config.toml
train_examples = 101725
translate = 0.12
tokenizer = "word"
encoder_depths = [2, 4, 4]
encoder_widths = [96, 192, 384]
decoder_positions = "rope"
decoder_prefix_bidirectional = false
optimizer = "muon"
momentum = 0.95
nesterov = true
orthogonalizer = "newton_schulz_5"
batch_size = 256
Rows from block 7 of the image encoder, named by matrix and row number. Rows with one number belong to one channel. Each number is 128 + 32 x the weight over its row's rms, rounded and kept within 0 to 255. All counts start at 0. Numbers have three digits each. After the name is the row's rms in percent of the matrix's.
# convs1: first pointwise conv (encoder.blocks.7.convs.1.weight, 384x384x1x1), inputs 288-335
# convs3: second pointwise conv (encoder.blocks.7.convs.3.weight, 384x384x1x1, transposed), outputs 288-335
convs1.258 103:180118197109158088142121094100136151139123095123161066136162105126144106167150138099141129112096093077122091121136162165147110086129107163118106
convs1.259 096:178107147180129161147103123114130194092148108102139130100151146098156128167122152104099064098175127153150107180149184138150111159135158086147175
convs1.260 102:152138109169198123033167128135122144133082147142154152148207124142169129142114123168111091146153140155127132147123191140148175133173078083123094
convs1.261 106:132170094159081115186150132080110095141127131095094112097155149100113076109107117159127111180166161115105144153149116116105160138142167107117145
convs1.262 108:162164065078096055144139134145164116152078159128204082101152153113114092143134121119111156160129138143102165174110150106166116179159171096075133
convs1.263 102:100159106145120144118130117158144103122095137105163150086123171101111134157083148100141190107109166157108150205175140061110173122208105163044147
convs1.264 104:121164146100135075098118108133095106106117118095054153065194202147156112137165135146095139105153121138093118159116093098130078188138174110101103
convs1.265 088:131090125120171125100128126142121105172212075098102073133169095132138150127119105121150127156107120130116160167113112108140117133166134150126121
convs1.266 103:077136140172056128082140212138147164131164132147099101088141133088106071109088081097155144104146142115127137129126139139122088080155192140159129
convs1.267 104:159106148131127129158150136113113089103140121129119141170126116111115072096116114185085112132147106156141082108127165038117169110107125145120096
convs1.268 102:145114120118138169151115188114078195149136132157103114097128188182115083145144159156106158149150093114149141160175165176120144142169141083149120
convs1.269 102:136131066125106142089154142154137054125094138121180150108035125075051088153156181130103141129141133119096122165139146164119107096165079108171140
convs1.270 100:175159115071099183074095080151162130093150143120215132122095170105101146067169100112136194129159130102145116164079102110131088177139091197128126
convs1.271 110:082145167150156086173154182151127129100175129137133139059050127113113127080121075124112115129122129119154113136137158151120137160110126183079116
convs1.272 098:103120093140093082166102088167092124040149159095120175085113127108115112165158128141080165087108136125110093125128131140070216159194152149074100
convs1.273 105:148162091187142113116094071129108104081139137117100164101152139184090102125136152222159175162154030123076132101115091125155192127093165132130114
convs1.274 104:207091160141151156155167117087136147142101206181136171123113137098154127146071109097142111149124114143155086113059139169155140186115170156177153
convs1.275 112:109119101160166142109097124083103092094091144103116143118166114103145120129144140103070111076110175123098132110134162105081149098114071089104135
convs1.276 095:133096101119089144172164090098082070126086127066147139145126166050147148148077072129148145121117114086074141100153096120146118134158158136123109
convs1.277 098:105104101163156163174124116214100125164112150123123155152112120175122095089162140107148136097117169104055114155109099139126103142106126123098145
convs1.278 104:082144168127133146137124148126141160122153200192162147101162167109160160142157150081134129139191132182105116101111101146152129238139102081151130
convs1.279 104:188129169144139142129079165119064110163100081132118157072112134148101109141149081109097187135164149039112159112172171136120092147158111133093135
convs1.280 102:166111098155102130201113165106133110081187151157135105141120167133127112142164097086064144143162120135141133123105116122082130095102117124080135
convs1.281 096:148118151116086156090159054104135085150092110156124181153140069140114126134137111147171102115139188080184143107185117150124211170108117129106164
convs1.282 105:164108091104128113060131123169140111137108149152101158141104162115128123112142101100163112114057045122129102145167091134154143062151116151123115
convs1.283 099:115103152056121119143134173180183112136205129136111132111168126134108127125105109114048117150128113176093158142152068138110096175095152137106172
convs1.284 099:143114197168131186100106145110085132216158177130130151168128077126137125048111043104099133133090117162142180104181120120148122136101155085087139
convs1.285 104:103160089134080063147041107095154137136138134110108146158118126134160145148103111089137070142133172123169109142113110017153093141145117194138099
convs1.286 103:159130073119132121161056088143108110153138181100132118150109140119081136113100165145119140128128144105137109180177131054066138123108137115132145
convs1.287 097:135176107107059162157174170104128102093136133127169095178164130166144069107117166074146154137149123122136172100079208132165113092076119164176100
convs1.288 097:117097085156155122167105056114111164104131102194124176119165141118135191126086110047138180169158165105115149106118120092174125113152094095152134
convs1.289 084:141104152159129048113174092130154118108113118104131149059149205127119124075139128153086145067137049129147138126171130191106186113035113146147132
convs1.290 104:116165122144089164119139172124083151168118128143122084143152114205110092179112137179146123051149152158128152103127111112084051080141196155135116
convs1.291 099:156158100023142115106178172135101111099080109113152136107161131174104107157065126108081110114116115133105185154116091130140094086114197121218081
convs1.292 099:114155161133160101161083100117119158115155104128090152201087177158071101146168083136137064161081092087160080162109167100143130104116102159056106
convs1.293 104:162121130140073072088203129091130165140138193123142098090078134108097061149088147101133113125146128089169137156137172132131081149195109179122123
convs1.294 100:118114145111188113124168161131105071129126182126139151126190134128143129107126115122100128129069056101115165067163140103121091183094102169100155
convs1.295 104:148133162068113198174067147146121091174134133101120139093150127191114104143067159123149099140102089091199133122085104142123074117104098136154092
convs1.296 093:109076154106065118108099152179106105112133089066086072155109076130148149143133111112119162112067130098100082139113096115146160192169155147136107
convs1.297 099:101154127144158123097143170089188135134130146167159133136075113064099121061169138136139180147159087125151170121120118156182161126121125153156111
convs1.298 095:168109116147102161128047104103114179111113160165112149141148143102087178140148134079151060101142114153107121123174174069126123115111156120166117
convs1.299 107:132192133160171159149168149098188146125121166112168073129113118101163092083166209133136076149080148148160174102119082101139109120135080166126120
convs1.300 101:110080158096139077155163147112099091121128124100120114125120098109190082099050110130102142110131115120134145112137119144147077140104118087079171
convs1.301 089:150140140143145123118129161089125154098125155098117119146079115119110169158174123201140112147189110096108139148138148117146070191111132156144120
convs1.302 099:088134119104127159088183154129159148068151110131162092187055138111165119123126150121140130166089172115141167129166138091121167110123189103133156
convs1.303 095:132109100047083155099124152129051177174054131141172086120141112193135144182068176120163119052070159186114178086126101158149108154108104161139124
convs1.304 097:213116125061185154153135120123051134160051130108182133120127129114130105092124159093166096168171159152168114087151115089108105161142110095073128
convs1.305 095:124077156077110164130097097144164125153153158143165079135147118121108120178050107123096086110111085090148085099122144133157140128107098135124140
convs1.306 091:155138139128151121087094145089123129124106114186173118121136121156153095085095132088149146193111099146148122096135108157167086098122165141169130
convs1.307 092:082086128057101097108124077094140172172084081125128094138106084082152137127163162108132096186081124178136060127121124124072130113099117131229148
convs1.308 097:176147172103178192153171101127119124156158099104086185121135110174089123155104148104088107152185128098119120202165082101122106107165169125108114
convs1.309 103:096105164114157142113091108105093144131142163061158065138158141134046143146124098100191057150152143117118108110141048096145172134122138169120109
convs1.310 103:137145098101124138075133143184102103167087137130151064111148096111107143168127136131162151108083137107096073144137098140069101097141117172145157
convs1.311 093:137118170125066108169138181174123162130074154127120082100093164174116093078145139086187122188134135151169169106133130132110108139174104098094149
convs1.312 104:111055125134103174142129139159187113079127103169097114105132094086178095150135149127176154137119151142122108027109156151144092161173138115160158
convs1.313 101:074132102147148129115131160115104208136102135153153110188125133070107082198106162071087153207178141101144104152117139132102109079169158120127161
convs1.314 101:122117076110154147088153148089118126093169129100095117155119159095136185109088102106144117153164165118074136116122082150186078084081121100162113
convs1.315 098:185142176114134114105104135173072128141131105143139122082108180139195180162113139068121130095151149199046132158105129122156186170157112124113122
convs1.316 104:113149128128132069141126098145190151106086170103104105115127096156130148108165121142108124089128110126166125173104120153128112087113087098088166
convs1.317 101:134155154089130111108171157095141180146140104153120163121095102087107137117133117163162144114136168168124126103115106192111138087175176119084124
convs1.318 103:097089135127139131086150170101137147073110077091080131099101128089135134124107165101133094115132147137072083112098175163102105102120115139132180
convs1.319 105:149126114084131159107172181099147141136121128126173072155141132146136116199143156213095194143113118128133081118109155151141106110162117161113133
convs1.320 094:164201175159129108137167133200088148186153128125111124062139112135158084157121156160135115096171081108149166146159010084095110095121088155082126
convs1.321 103:124135100146098104159098166147059152164127103165218128047154170125129155159163099132157162170105114160064053130083186139132121111073145175141167
convs1.322 098:114167155122116124107147084167126118148124144124126087164101124161133104083089086067102088131100129165144134129141181067143100108164115092116104
convs1.323 104:190139122164147099182116141107149166093101130153145146170141164147157123128091124128162139133102155038091154148176136063123122084146158127164096
convs1.324 103:116101126164154061142124148160127133118122087183145117124131137110155096175109041151182124152097124146117190096176133167136160133039158155100163
convs1.325 105:160149108102171174129176201101145147121124174132112131136105144130104108088143168126120138118141055125112124164137150132095122117163114155117126
convs1.326 098:117124148086190131103101168119120060106094140154104141104171090134045098092152107181136121126121109140073155131183109162128118116072133113053183
convs1.327 106:110107117096117149168132131140164115090126101120166135127053124070098106081093110114150120106128110140135172151113141198137157104126084111123112
convs1.328 099:108109126188136107111078091133127131148130157161243129086161199103128119123115130094134152113106132088135123075126118131140150215123190133121086
convs1.329 100:151153103160162201150116155104211184127137149111136086162160140132131140080144172165145151171114135147142076146052158168103107161111165166113127
convs1.330 103:192110186102116164195076087091171051099139118137111134142079130179147160127154141140140170117153143136089148111139158130163125108141113137161113
convs1.331 102:183148121077103126151169131133112185128090165143170184119071124115104124079180164131127147107115120097063105145181122148166120155148100172143085
convs1.332 095:101166170113135129167097147112129139119125166167125132129177113145154123160109084119109088088148165100083146150125103131133186147107153072079185
convs1.333 095:111178111190133106123123114090120122072084120179065141158110121097128182152134105211106192155132137119103139136079145156135101168135107119163163
convs1.334 102:225169168130068109100080175105123072140113130096128109110111096119142139160124145097162124134182140117077133108131144112142179153144159130107152
convs1.335 105:142129082083153179136134125148097123139118121100085138100098139135169060108146116158188146104087171157110151104136176060133139145114158153105174
convs1.336 105:152102103115095145099118137144173161156093153073110114137178128103181087128095157105079109117146160092127135123123090126072107117138113117134070
convs1.337 088:115089129145107167147166120087123115064087199116142081108150167121095107176109109133106175151145103138115092164218184058149111146139135148086042
convs1.338 105:090147107185217108120150119116195122157157180124065171139130129053151157129187105093116172091141138161128200137189152155177114094082129144108108
convs1.339 102:143128153163150104101125125098162130108110131167119075135148108108099114168071137069130130084176130172187092064073099075126140142114149138080107
convs1.340 096:066136059092114112144171099220137189088221087117110124117136116136116111152107174174051090178183180134126095161123157168139114172110118079126141
convs1.341 096:095090113137100147105116088093093120125074130115121162126086106150120121102168096129152112149104114118143114099076129126153083169123109102113114
convs1.342 104:177069120121137106136102073107127143131066117130143146111104118070136129091132089124106109125142136095115135174118143137147120154131164146140125
convs1.343 099:126133141095076096119107163134031193198111124147127140144148108139152126212147112150127113172163161107108106098107144097075150137144177112139120
convs1.344 101:119142124122141128134142161107148132145122136169146151074107081117184106186124114133102110131116158167119102130165123102137119172137122041142110
convs1.345 103:155120100106183115113103094132132057151170139128165152136100161089103097158099086106143130199123112113157158116130136124133134089066145157131119
convs1.346 104:133136118120084100094138211147177154091147133123165120104150149061080140149187138171091166159071065166149169154103178138108120122157070105108137
convs1.347 105:134102157150073095162108135106072088078085146106086155089089096169102142167084144144156132155136117095200142079187154090121093105147118092103123
convs1.348 094:137162121106146130112139097101153147092155111059117148120142136176084108080087149097118104081144130138138163082160218103143061135072103095119095
convs1.349 100:119205131184154088104071078092143142071110114118158123153107138079123089153149135147151104090114103153118118086100100093141113138093125097089079
convs1.350 107:184134080135124165165108176132156114143126156142120116107134123182156158110057172139134095151115084211141099177104082125175093136134095143134146
convs1.351 093:173115168151122085096099141138113123089172156122156119058191099080136143090097124107092151140080139110124133137119163131125095103144141093138095
convs1.352 104:122093137179132140106098184139151164131087134159151173060117151170108181139171155113094119191151134048184174154113156087186152091106121147101133
convs1.353 097:143155160130052187165184136135081157049153101100173151103160078094156131143104160107070159128160136096110166140119113082113111159109103126117083
convs1.354 102:119163064146157125160102136123150102143085158156151117090160111154150155152149062117116111150193089095109121152093143114175095060165112112122131
convs1.355 104:143134089190127110095096101169128160128192136138175106087104145135150142159098151131055141122100150136129122152108133115142161141167131124102139
convs1.356 101:193155161113072130126097128144138132099132147142132185101180136048156149163151123072113148132078137138123169152141117152121116069145144129091121
convs1.357 099:161116094125217094146154123141153156153149111129143160107131120078167134137121202162127077146126166151171151112134136137090152099057174170153104
convs1.358 098:142108088092160102101132130148126185120130100128147106123141132180100085092122092169120112136154105108126131168105114067074091097112100129120123
convs1.359 097:103166092175084069115175120158072149117134119157085074132137102144096112107141109159164206133180146140128104209106166157139105165164092148191133
convs1.360 105:102182144079138156172146146131093157141116157126144136156083132121168149103181133142111159201132056147140126092180098139139114140042101128090133
convs1.361 094:127147104074140102104175141191152109185130119109127139117101131088166118108138122136127094136177152097117085066144143131140147081145102154142133
convs1.362 103:107122052219099150175150185088099169137134172067139155127071072094121161173071086132153086095103123107152173118158136211118151134140159176139124
convs1.363 098:102111108071139118093155157103192129114125126100148137087173104077117154111146157059146139172123059127117129169111151100113137123171122141202085
convs1.364 101:176102120100130131131155136101092123126091187132195169110091113131160125122123166088127188152126204159120070137157051134078104156071092126086164
convs1.365 099:142118141203141099133150119113166149140134093064110117114111151064143064109041108140145174149142131138103127161154085167173089127146144139077146
convs1.366 097:135102154137061125149167164122095159092151165108164152143140087098138049146150118137148026132129159103154120167192138154141164174123143118111161
convs1.367 094:121100099093113080156121129186115085112146153164197122124115111092118089130112116102097132173128119181102147117112161098072070091158130165111155
convs1.368 107:088126089131113095155138114127073106163102135127094181100167072092166110119111087149121146109165117110209154155139104131119080132173150076144100
convs1.369 093:187169154097140178049127157109127128079070093141121112123162113108114069099153050140128132117128132138173132149157128167143069124214150178103112
convs1.370 101:107097147188143115107149160171163157129139136135209134130098130137133171128136111176195114153141115092138091071118144142133111109142112111137132
convs1.371 094:121129142153144149101146148137124199108174109106094083094137144065120143141134076125090144184110118186079120116105118133096071152121148090170187
convs1.372 098:125098161111081134168174161065129122146161161091079171130168119111114118128110070154124097115104143122154106072186115075159107146145098134138113
convs1.373 093:107127125149122134135082095132197167106177144152179159140134073181165158115140114114170177122106130189155165098102126131168093091093086132105114
convs1.374 105:114133074126162172145165154111088099096157118153137182175168118090172138102081162142124144103148158150130131121158152112088145150076149133097222
convs1.375 097:138120118159131104100067110163098092136096128152142097140052089145194172140110159132091155151155119151146114132124128088136151050118136159154143
convs1.376 095:125086084111112162130084124097153082091133144101097102143160093152140114163174094117057175138157101086092136062171135147121126100045110159150175
convs1.377 094:127087154116133153104135097087145110090175185139124084137099136172155133140139144139160126174147163112191132127074150116124130086173142159136171
convs1.378 090:180212103123166140139108148079134219124113115148167133142190199144102156127096101071126148146116104118105111106121058113127107112124089197154163
convs1.379 099:154131117138050094076125122138127132063125105149096132079151089104159151073093089118085120164147163167063109153149131218105105143069121136132145
convs1.380 106:050128117174088123081158098088029143144135115119119180120120129124124111115169115247122141127167218124123093151133141184177099119162125116098101
convs1.381 103:126110121136175101135072122113037129122129121121177072146106132136140093159092095115091150189079120140131119090151174139092095109159157133147176
convs3.258 104:075109160111131076083129156161179079155170140148082194096124137130092101092093113148117141069150100168112174122173141135102170064137131119092057
convs3.259 100:135139108110136117106090097136110105160165180182128085105152137106139128171226149156180176162102135111073192167139132100094178074119111121137167
convs3.260 099:093096164140151181150079143091108111146116061098081090027126114050135140138106081133094158208123149138114140178129121150115156150091185073125087
convs3.261 104:178159100112107134147187189147137102121101123123113111118102098140100116145163085131092158070140126168129120214106110138125142159036142106093248
convs3.262 093:129078082181101119118133092103133107127104094081181100108142107196096074109100103123108118101095152112169149145169156150115146149129080128147110
convs3.263 106:135132119107109132155153171098099102122164164099162126149170069176100193124072104106063150129099068082140132111100117131123149140094128173163081
convs3.264 101:131114102065127100130118141151050121169105185157143113145187072133099109095060140105156132125126107112143118106084151124138084167178083169126200
convs3.265 089:151160121180094155170139104133115180139174085045085128141152119178111102129156109171128131116097129108139154076106111126145128165095183105100150
convs3.266 101:106070072112144129162133097135172168090129139137067100159088163145143195159161090104130140091089167115155158093157171160124110071164111116180105
convs3.267 116:156107120068137121099104105153157127156162076113095087130120148123169132124116162185090129105137120215102136151103097119140084155123089150075175
convs3.268 096:104062126107109112165096107126146069067119132136109109144119079107071142116121102097112093147173134120103240142146149178176129113205142114095095
convs3.269 105:127137133142142102114129170100096076151168132153112085141152151109122158154131144125199140146128108131150128095151138161111146134166144148099128
convs3.270 099:145113121156190173168063144132127140090106108153096158114183057125136109129121087158169141157162132157129165145156091108153185125164148104215149
convs3.271 109:050158225123146119129097120123103121088120180221064143106110160143069119160112155115074134110165181079060110095117092174134187149138109101104181
convs3.272 094:077114136087052185146120151196098091131174188160123131119155127096102147146130152109095085078155048185134084139141107137127192128094132103100155
convs3.273 105:113107113165101181133139091070069125119137192140128091099138099156067156132069129117133097116078129147135077132114112155158088111050161107152109
convs3.274 096:162095069174084170111126203152123162082152125121144150098157121105146134090121131142147142095107103106193162083122172132134161124088117124056139
convs3.275 111:153128088140125154091140128198084138133154130113174163188089109199066103124109096143137129137104108152115122115188139182104175081150115161128173
convs3.276 098:122077113150123126098179144081086084138118083042147109098113154125139121117087118107144136169130114157108158168111138132136100126131081060120134
convs3.277 088:124136168098140144135150114138128189119122122154071168078126161168061211073120088114091139144119122106185090088113144110117102118081120113086102
convs3.278 106:111164177129124143135118107117179079145191137067148120128160141139170164094145097111098090145149122113120111120166160160121133101074123174131080
convs3.279 100:114116132177110109111134119142112123099142086145134119087060155154131082110096100146113106077164113091107122154090115143164166148167124150159139
convs3.280 097:086081062123139179053109143114141108081075154079180076110144128132100108080085070178151093186115107119117143155118138133126087150126107134129116
convs3.281 097:116131093086116125110193097136133129089102137227138152129199172119082118084132142128128165085192094120137080168103124118201140113132137098124152
convs3.282 107:145139145163131141110163190129123114123186125175124110146121122129145122150189111113117098126117176149096103173112096186154136055150138087099184
convs3.283 099:198107126178139163126082136160122112178116101136061143147123175077146157143138157179133124080109154142193136065132166152153126140168129174093114
convs3.284 096:117119167130168136122114126119098057127105138114176138155100118161123125072161145153147140156136179068108160092120129135118141111078131136131105
convs3.285 101:161099139123125135134128151079144103115136152099146139092132120124081161097114153094076121075118100179057143113100209123153176078155125091095162
convs3.286 094:126145117144106168129122131162150161131123090175142142125113093051159089109161186137132137141062080102049156111134151122152056072145108186131119
convs3.287 094:105104089154131094100164097157112138146150106144152124098088096100159099110102112090176203113138092152154087116074166112191157098076125164128133
convs3.288 102:123119149169141136092140135088135084094189158128134109143102058181131115078101146125126133118094117170123116130119127122142091093113142174098189
convs3.289 086:098120117115089179179164103156210140122081113148124140133081164198129145116150140111121079156061115084150084134072071121126097184111052120097150
convs3.290 107:189145178147153141182121075109178143101111084166138160171106184093100175106104175115183148124141128141097045149138118195174161149162139107086123
convs3.291 101:128139092110152097147127065154147149083132159152165164068160098157129107128134084120114088112135111105153136125145091114170128115153095173154181
convs3.292 099:146118110170121092121169179131120098131103165148167082157163075147138110102145132114178176149139125127070120145110157131129049104153138093170156
convs3.293 106:105158132097142113141145129137094206199180151137212097111128094099159096120115130154110104097106126118130151099107131121160097118155099194142138
convs3.294 094:116157120142114151148086133204155074159178124144113134129144116132157072150113120106154140119134129123174122151119141131152154151147071068147113
convs3.295 100:114195101125136098136159157149111181114135113111139113121138162104130089137153112152040153170135143114138104150164133101162100123178081112095110
convs3.296 091:149113112101189108131165163068154122116110062112109142089118089104083114158113079107109133105122106120086110055158130127092142165134154166182071
convs3.297 095:134076151122168142141124106114138141168074041108127065126155107150104154092103068185143107095101075089156107088145114146190136105097130138121088
convs3.298 096:115103085098085089166126203133107114114098120067116107192105131150149171146139142126133132139123087115093085116123117066194155139121057112138112
convs3.299 103:039141160161097174139064133136082168066069085092124103086097094145138126162077102145140143131146146126154131129145064091086079184159137082117123
convs3.300 097:147109150169160141152145095132128189106094161107118112179103047124138158093128119081164124175121136139128105097111148125190092135146096113126141
convs3.301 102:176110154154158153165125069184123138149136082107131101019169206135152157063144169094136134119141143064127139092114154118128089080126102144195081
convs3.302 100:195163091085144133070141081109178116176099143098116141082079107127133150213049144132122193130122103087149149103124130105157132147111153106083166
convs3.303 100:086105122138131116139099167176159175144154119173129134176096150135129092147124140094156140130133141094125138085084123129083202156127156142126132
convs3.304 103:041243125054125113142142088119108163117162131059117118122160110135099162100133061111095144146154096096138154137136152149158102165140174076158152
convs3.305 102:093103109129105161119129137122057161150144106161092126114172122100184060182103127169092080117142107116082098130208138122130106137143129132065081
convs3.306 095:182191191145146115127088190128134105146162096095162097078084124097057112137165164171153151144196142099121136165113159154126192222116176119145160
convs3.307 088:140089194145101133133159091100108138058092098170139108087123150107136111129163167126125099148101091210141129137124151134106081172163160119146152
convs3.308 100:124158119153164145149174085091120103168102117141165146181164152173146113132148129110153133208163158117144161158097193108160158125139121130156115
convs3.309 105:113191118120118156113140130148105152094097116050121139048147148130107120112143093122166166146126167097081167102093165129131136107161140083159139
convs3.310 099:126178193145107135084114080134121115112102104088107078146113111105124119058139175111154117178178112131120104088142104108118124139159123063122193
convs3.311 097:165109133111068176109139119084147165156151128148142148184176150175073124158112176138140099082144098127126147081093135126113054142131067146161095
convs3.312 105:080126091079137121154088170089099116107127091133169065085153177108114122149091092113105129137145197081100159143115048181087108149143174103124096
convs3.313 097:139018148101131084164030127129083110151152152063094147165145155073071140084161122104085115119142171157105161143103074070129106104084068146141126
convs3.314 102:146131177127177166171124145126146127152108077088106148172089169098103136112182152160100112122091159147115156102128089117140092101074118100129129
convs3.315 103:104146210082162087192150168133114135114125166115151098134150130170177117077144146102130087140153143109135046101208112156121132171118158178121172
convs3.316 101:158140138098121091148143161133070083143120148100147103139083088154078175084148130131061151109116148118175100100083112118121132162131140090160098
convs3.317 105:149117135104113132073120152108169123144121140139181174128133056075149190117140171133118082139083179125104143109106076106178128102224176105150128
convs3.318 103:094130169070127111131152058059137125088215114153118118144110093099093166184132115105123149052100138147095181209148167160128150133158083153136146
convs3.319 103:189145151083129130065199116108125169079116089161118105118172134145153179157075094108133156126108117132141158189170094126094173204155103137152129
convs3.320 089:170179172088172084132080134136113158104102168125102102099127132144115092133103088147170137181156102087130164092211078150157166181115136094119070
convs3.321 103:130115090161143177101125110035113122064148081120156122100113131112096163074105109106151175113088080111119117131153137099130152122070121167114101
convs3.322 091:177032071162140160138167142072129160141113094097118133147094154123161152183144123123155152070092130177170150076170077131092143075095185129125139
convs3.323 097:147107196124124114127139170226158114078112091091165130129138127110109105083068066143129088101119068184155158169159174103103124177145109112133225
convs3.324 103:107158144152192120113145116077148156117131095125128111106080076086142099156163121125139173144068169109125173074114142146129086106180156092106148
convs3.325 097:076088158117095108095181102116129143105072128130151123122165095107163122185146078134138173117160141141127134045147170140124159135139162138197196
convs3.326 094:164075170180173142192146168157136144146153144118143121169133103133109147149176148168115131202136092112081111150144147133121155134130128142133112
convs3.327 109:151100113193171179097115143104149073131094162105171124127152096149121134110141075166120125121109065178161116037105052198152145082157127123145132
convs3.328 101:214162136101140110155179160093122170173157130105153170130134095155102084128131090132154147138146075150083122111138069143090157142084156133143144
convs3.329 104:109101139148130211140137154137064114118098103120125169091101078133101114081094139165152060160126175078096114135100155146079150049160119136153133
convs3.330 104:109106157142118114164088197087174075149050108105090160144133163063189160100178097163157149160172143126184160092131127095123136157127164101138144
convs3.331 103:184132078094135171189113139066122106118134088186153176109090173134091136104169108132127145149148126096134173101094133127160132077159116124149092
convs3.332 100:144134098132080107087076142054104104148146144114176115131092068112139131115111156086140151112185116120157120137135038083106141142150127156084080
convs3.333 089:122127119177128053151094058114181185147182225120089118124147083122095095102147092145151100160123106113170109124175136098108211096108129083113133
convs3.334 103:153149108179173148147128134101131090142103080112089173112132107149110161174070112151144124145144136135073121151077110093096144126121106091100065
convs3.335 114:119169197086149129069114129120124108128108126098089074129104134142170072164126177149203127087108137148079133178090134133080096087151183144089140
convs3.336 096:120145093169149065105131098106128096176089096092139168105073072089208095187140169187105125146140164155109105196081158146100190153082086141168071
convs3.337 081:098123120092136150126131133064133054187148088115100134155179159143146137128097137138115068124144169119128150196125149122144140098141121131189085
convs3.338 106:122099108121092116179096160121064117133120116133102191193199131133139169139103123163118117125139129183122179123157139166084101104136113125079127
convs3.339 106:094188131133094127160174114126129115125173162136175122072080141108157103191115129128100142104136109100125088143125138122129099157174117118078098
convs3.340 094:138157098125214155142098158154100076148164080057132082149129100107122123156130116148108144161163223112190142109140073124112107181144089094135109
convs3.341 090:157145109108148095119100133151138168146168098141072151079151156141103132104111154106162146144179114122087094130162117161087154150148166123139161
convs3.342 100:173117139223082094184097115120075106143077115121155105125148121128103132190094106182140137170148122100104083135138104143105180142145125138163141
convs3.343 102:179101101146157124116077117098148162171077169129195169150134115171150147099131131153152090162126116201166125158127137142168128123111155090113120
convs3.344 109:118083091190117106153067128123150109103092163068075116184079166117199079099141150147160096145135161129126127107121141125177156132128074140132102
convs3.345 099:090071146124160156134142152143118092109151160179158148125137119234137113156109097117128141148113139118132130094145121135163145113153169129094137
convs3.346 109:102183124145110140128078131104149148153102126152151138059160099091119177162035140107112166134139152077122153118138147190118099151196106141114145
convs3.347 097:112134165196162122070105127126106137141083116144109164094165109087136139118092123132176112159149148092206133104078169168110103148143046069167154
convs3.348 092:150171093079079155118167068106104157113129099116132080120141156107100143104162128153105137118117082136117080084088096131152148180148080211127117
convs3.349 095:132148129158150073086115125184176055114136122072185067155101086095104095142095052120136139135093130168117142143124102058173123070145146121128125
convs3.350 107:148109154081082163136189091149151119119127128113139127054157130120080137094089104155147101110104098167119130120128152059175122081140129129116136
convs3.351 105:168137166178118103159130092117180105062114099121098121122142142105130121164111143158142150118123095066144098137188174144142101103142185119171088
convs3.352 102:126092138136221144172127115087148125132105090125125136117173106128151131108100104172149104069101111122129108125108135145183132156103106112195134
convs3.353 092:199125191194191119129128118131141123131080189147146152211112114139177090080127132093093085148129095136134117114079204148131180142117106124108112
convs3.354 100:126140131155176143120125060120134120138112148146160096096131133194095135159100107099153067182135158093090123194090128121095136163173221097185113
convs3.355 110:185081154145106118157080115144111120136142097090100114120159091173134166118104140088135153138120113187140127146140068087118139069107134110151136
convs3.356 101:179153111139107123107091117139163149088136105141154135093174116078146100092004185134183136100104113130088061149155182162130183128143084154114162
convs3.357 102:099127124104134122118073127124066109140076097163094152191125140158015120111161156145080124114123149102068064130084147143140166053177123161103110
convs3.358 091:139101163127087132183116108134110107108158104112079170120109083060168161091159131138161139165117128117072112143104147138156117110141118108108141
convs3.359 100:157135151133187188134170102127162079123074212111096117131165143119160174088154150149161206115161157145104074126133116065146118131080098185114112
convs3.360 101:162112163096095138088135065095064119110143148124109169103128154143059149094096141153161142205147111120148133106182145184115114162158137147098113
convs3.361 091:127109118111169096159130125142128155145145081133118144177115099099119136043118171135097094154203174086132109129134160168177083112161139148161121
convs3.362 097:162165122149100087116101178070121123125123113171115176132112153082109118103068129173067152111097133135137074164070122197101164155088056083163123
convs3.363 100:098118097131182078171191148104178166176077148126185169172142106110117141140173141108151176125132173068124160149153081105109120141111157107170166
convs3.364 101:166114136120101132103155160125136117138094146189047120170147148147125119134061153132099099141162153108174112060119172120171083113142070160121156
convs3.365 092:121172120141093071124107142124106140133125090134114099105089165073146130093114136123172110133147106117149157172184064116180068090104124179141125
convs3.366 095:151129085155139181193114113144111187148142128115073120153152104126130147139132089096122201126126123125163201141106113172172154155130134076115164
convs3.367 093:180113111159081168136050126162129121110110142074138157097095091165143075186070129155131086163177143104118152116148105081175097119166152081139117
convs3.368 098:098107138112117175088101125093162100113138144132133179084122073172138179107130118118126067088126151148131093144114198151158097117165079142122087
convs3.369 100:123131104115110172082182128115112138123092069156059117090135093150143118124105162210063156126096089110102133134115125087135134104109133216142173
convs3.370 107:144151164148111095165079081104173140134123118105145160121147157104151136205128149151150145095100123162130120098183119103123115076066132081144154
convs3.371 109:082123186111125130177100171158143171155157220111122131082099136157151119121111141159120156122107159152164127123164110117093132144147112086146084
convs3.372 098:104111132130101145142148157142128118101147132073110121173129171134167135073175103094107152145102151170066171161143149094089112110133175103154089
convs3.373 092:180141122157069159116142120168141116118161135081110148186170189158127175167115106126125134151110107080139193137118102151098098131139089113131177
convs3.374 103:116118087129168134139158076181170129094108147108091151133170109111144157107189116132172099106108138162137186162140090148150136167124151098168082
convs3.375 093:142153174124072163078071145139082133179169112122123115165155135142206106101135168083099102151140091120131091100087131107107131139169149123184127
convs3.376 097:132139144139147163131105153107141142118122172145090142123153122128125121134149164104134143073108115074152129128130199127117104141070117117104147
convs3.377 100:117108149117166119099114111065089079161086146134127149111138159137143138093081176105143100124132132134070115153110121186142141119161110095193142
convs3.378 102:140138144127117150148108077094158127085112151091153110107133101087153099195105149129156146083167159130156150093114156104128096150150095111111132
convs3.379 108:133060107131123101103191115186118128165124146063121098158137104154119142135167171142135141170121124080132146142158107142150134080151129176150159
convs3.380 110:163121125094116138138118108165117105139158147138146187111122122140054146081082149179159107105089126106033135117111100151140112124143136149212046
convs3.381 104:120114166138128150085106182108056136191165121128072148101093119175113142165123077147080122142124163146114129144185065179094107166118200156117146